{
  "model": "image deblurring model",
  "dataset": "photos of plants and fungi (iNaturalist)",
  "train_examples": 90422,
  "image_size": 32,
  "crop_scale_min": 1,
  "horizontal_flip": true,
  "task": "deblurring",
  "loss": "mse",
  "arch": "unet",
  "norm": "batchnorm",
  "activation": "relu",
  "widths": [64, 128, 256, 256],
  "blocks_per_level": 2,
  "block": "basic",
  "dropout": 0.1,
  "attention": false,
  "upsampling": "nearest_conv",
  "init": "lecun_normal",
  "residual_init": "none",
  "optimizer": "soap",
  "beta2": 0.95,
  "lr": 0.005,
  "beta1": 0.9,
  "shampoo_beta": 0.95,
  "eps": 1e-08,
  "precondition_frequency": 25,
  "max_precond_dim": 1536,
  "merge_dims": true,
  "one_sided": false,
  "adamw_lr_other_params": 0.00077,
  "grad_clip": 5.0,
  "steps": 19500,
  "batch_size": 128,
  "epochs": 27.6,
  "lr_schedule": "linear",
  "final_lr_fraction": 0,
  "warmup_steps": 580,
  "weight_decay": 0.02,
  "adamw_weight_decay_other_params": 0.01
}
Rows from block 7 of a small image deblurring model, named by matrix and row number. Rows with one number belong to one channel. Each number is 500 + 50 x the weight over its row's rms, rounded and kept within 0 to 999. All counts start at 0. Numbers have three digits each.
After each channel's rows are labels from the 100 images, of 14976, where the channel reaches its highest value: "colour at peak" is the nearest of a few named colours to the mean colour under the peak; "place" is the part of the image that holds the peak. Only what is clearly more common there than usual is listed. The data: photos of plants and fungi (iNaturalist). In brackets: how many of the 100.
# convs0: first 3x3 conv (model.mid.1.convs.0.weight, 256x256x3x3, each kernel summed), inputs 0-85
# convs1: second 3x3 conv (model.mid.1.convs.1.weight, 256x256x3x3, transposed, each kernel summed), outputs 0-85

convs0.150:443551586512451458467582501634523577480465478498564521487484640479521673476498526509504468573488440497536543492495460479521495435666557505533587552561487496513554592468465551508445479540402540453575446487504521583457482480456470514449484477513438516529483509
convs1.150:504522413468455528563487550557535582445502567502454558450528582446487603530425502467466574582402521513488380522501530560524488459514508517550472424481548522586534552431469484501550587428479536452532484485516467545484504526554524386543557548452534497522430449
colour at peak: black (26)
place: centre (78)

convs0.156:488612545580436462507494494659519510548521546525470517577491558519504578485570509540520482529475518556477600461489476558476514441621549522513576536561503454536524588525484510528446539519376593503507485472549466618488544463494531481513451461466420482563557521
convs1.156:439525434503449548567503529571591503452461550550466562459557573441532613536384500482469609591421572435492436545507485509493434471508557478540538452502531493571482472421464499463604582493454536475483492512505470562405484512546526413543521584514531470537484571
colour at peak: green (29)
place: centre (75)

convs0.240:475485589502475460413528515592546600569488469492523506526522563566526585485572431568556468557498491458503581503526441468559499457583570506500654576529470490460504574447478489514423447548430527509506404503530516627480550466480560449465491509456513498502567543
convs1.240:491536383470505460570511534510534552414523501489470575415503552427530602561402544487457557589434467505508369477473536517509429400510514483538470435449528472547516538420480470462518596470450524455532460469503472564479501541542474422525474578479482497531520456
colour at peak: green (25)
place: centre (73)

convs0.142:512465603492459451459499487512450501598456575459465484575506424584488529481581506510563482434521496478520629448498443537463479501487534466530624542559510418441508466536484473511447471534533496499478511477453525501464517386466614583453536514497521450428514481
convs1.142:518547452457487514573559477575531491409527487496485582455539564376506573537362517453436578588406572462488374574487490493576485456463527518558481447493551480531524528420406559468534542441473559477499504509512484563510479549566390429458452535468491472585473444
colour at peak: green (34)
place: centre (93)

convs0.143:496562551479483458457601503600455515529485510464541485529448617532514589537550523524560486603481441543488581523466436416455486488587535512502608594505499479471522508468468554482427581565458547523518432517464488635512546475540531511453503543545474524557537512
convs1.143:456558469469521500538545546560541525415523548528499555416495574411511545508376500459488616592360554420480396512484492539540463457483550511535492424487549486561535563436431513477569558433450556483502465478523484565472504527583436432506491565501505483521471467
colour at peak: green (30)
place: centre (73)

convs0.165:509530576459523452462595502564510555501543473574522523514490608566503606481536490495536500585466476452501575427482492492517547514603534514548554566548496510468532598449465639499429507559442461432625434487514463642462505502445524506473423470484447527507469492
convs1.165:478547426504522478547489518561514575403558521502468526470519605411496637507420525439440542567438501520470341466499521509542447445503546497531496403427543493516507542430442486449556569475464565488516494521545474569468514549553480426511546558471475538510500433
colour at peak: black (27)
place: bottom centre (47)

convs0.218:535532622517504469412565506617500457492537552507518488507440564487471627436579480554574490621422512477516558474502460517447525532614570495479598583484540483445488636454494545541479511502517507436472410533457499687516486475489545476469504535471496516535559522
convs1.218:494597412465524431512564550537499548408523564534515580431500548419491565539384510471430528546407528459521358509516533527542456442534525508511446402489562479570501553442462492482522546466443564483483494446512523542478509561567397455535451568477490508550507415
colour at peak: green (26)
place: middle right (46)

convs0.125:507548589446532439478595434574483502540506541495500425503523579538503538487578466559551455583445549444477593492496449512501514518600584504488575537520498500481579567476503505506449488601457522415521362533511552699476489446454562463494519512472512473529583506
convs1.125:503498462464529500502529499534563580365570441433487534409518537447453514556340541444436505548512508501546362443481474470531451453553549436440437424426495477523530521453509476481546559428451519487497493445542501584480474526502433521487455572494485495559571463
colour at peak: green (27)
place: centre (62)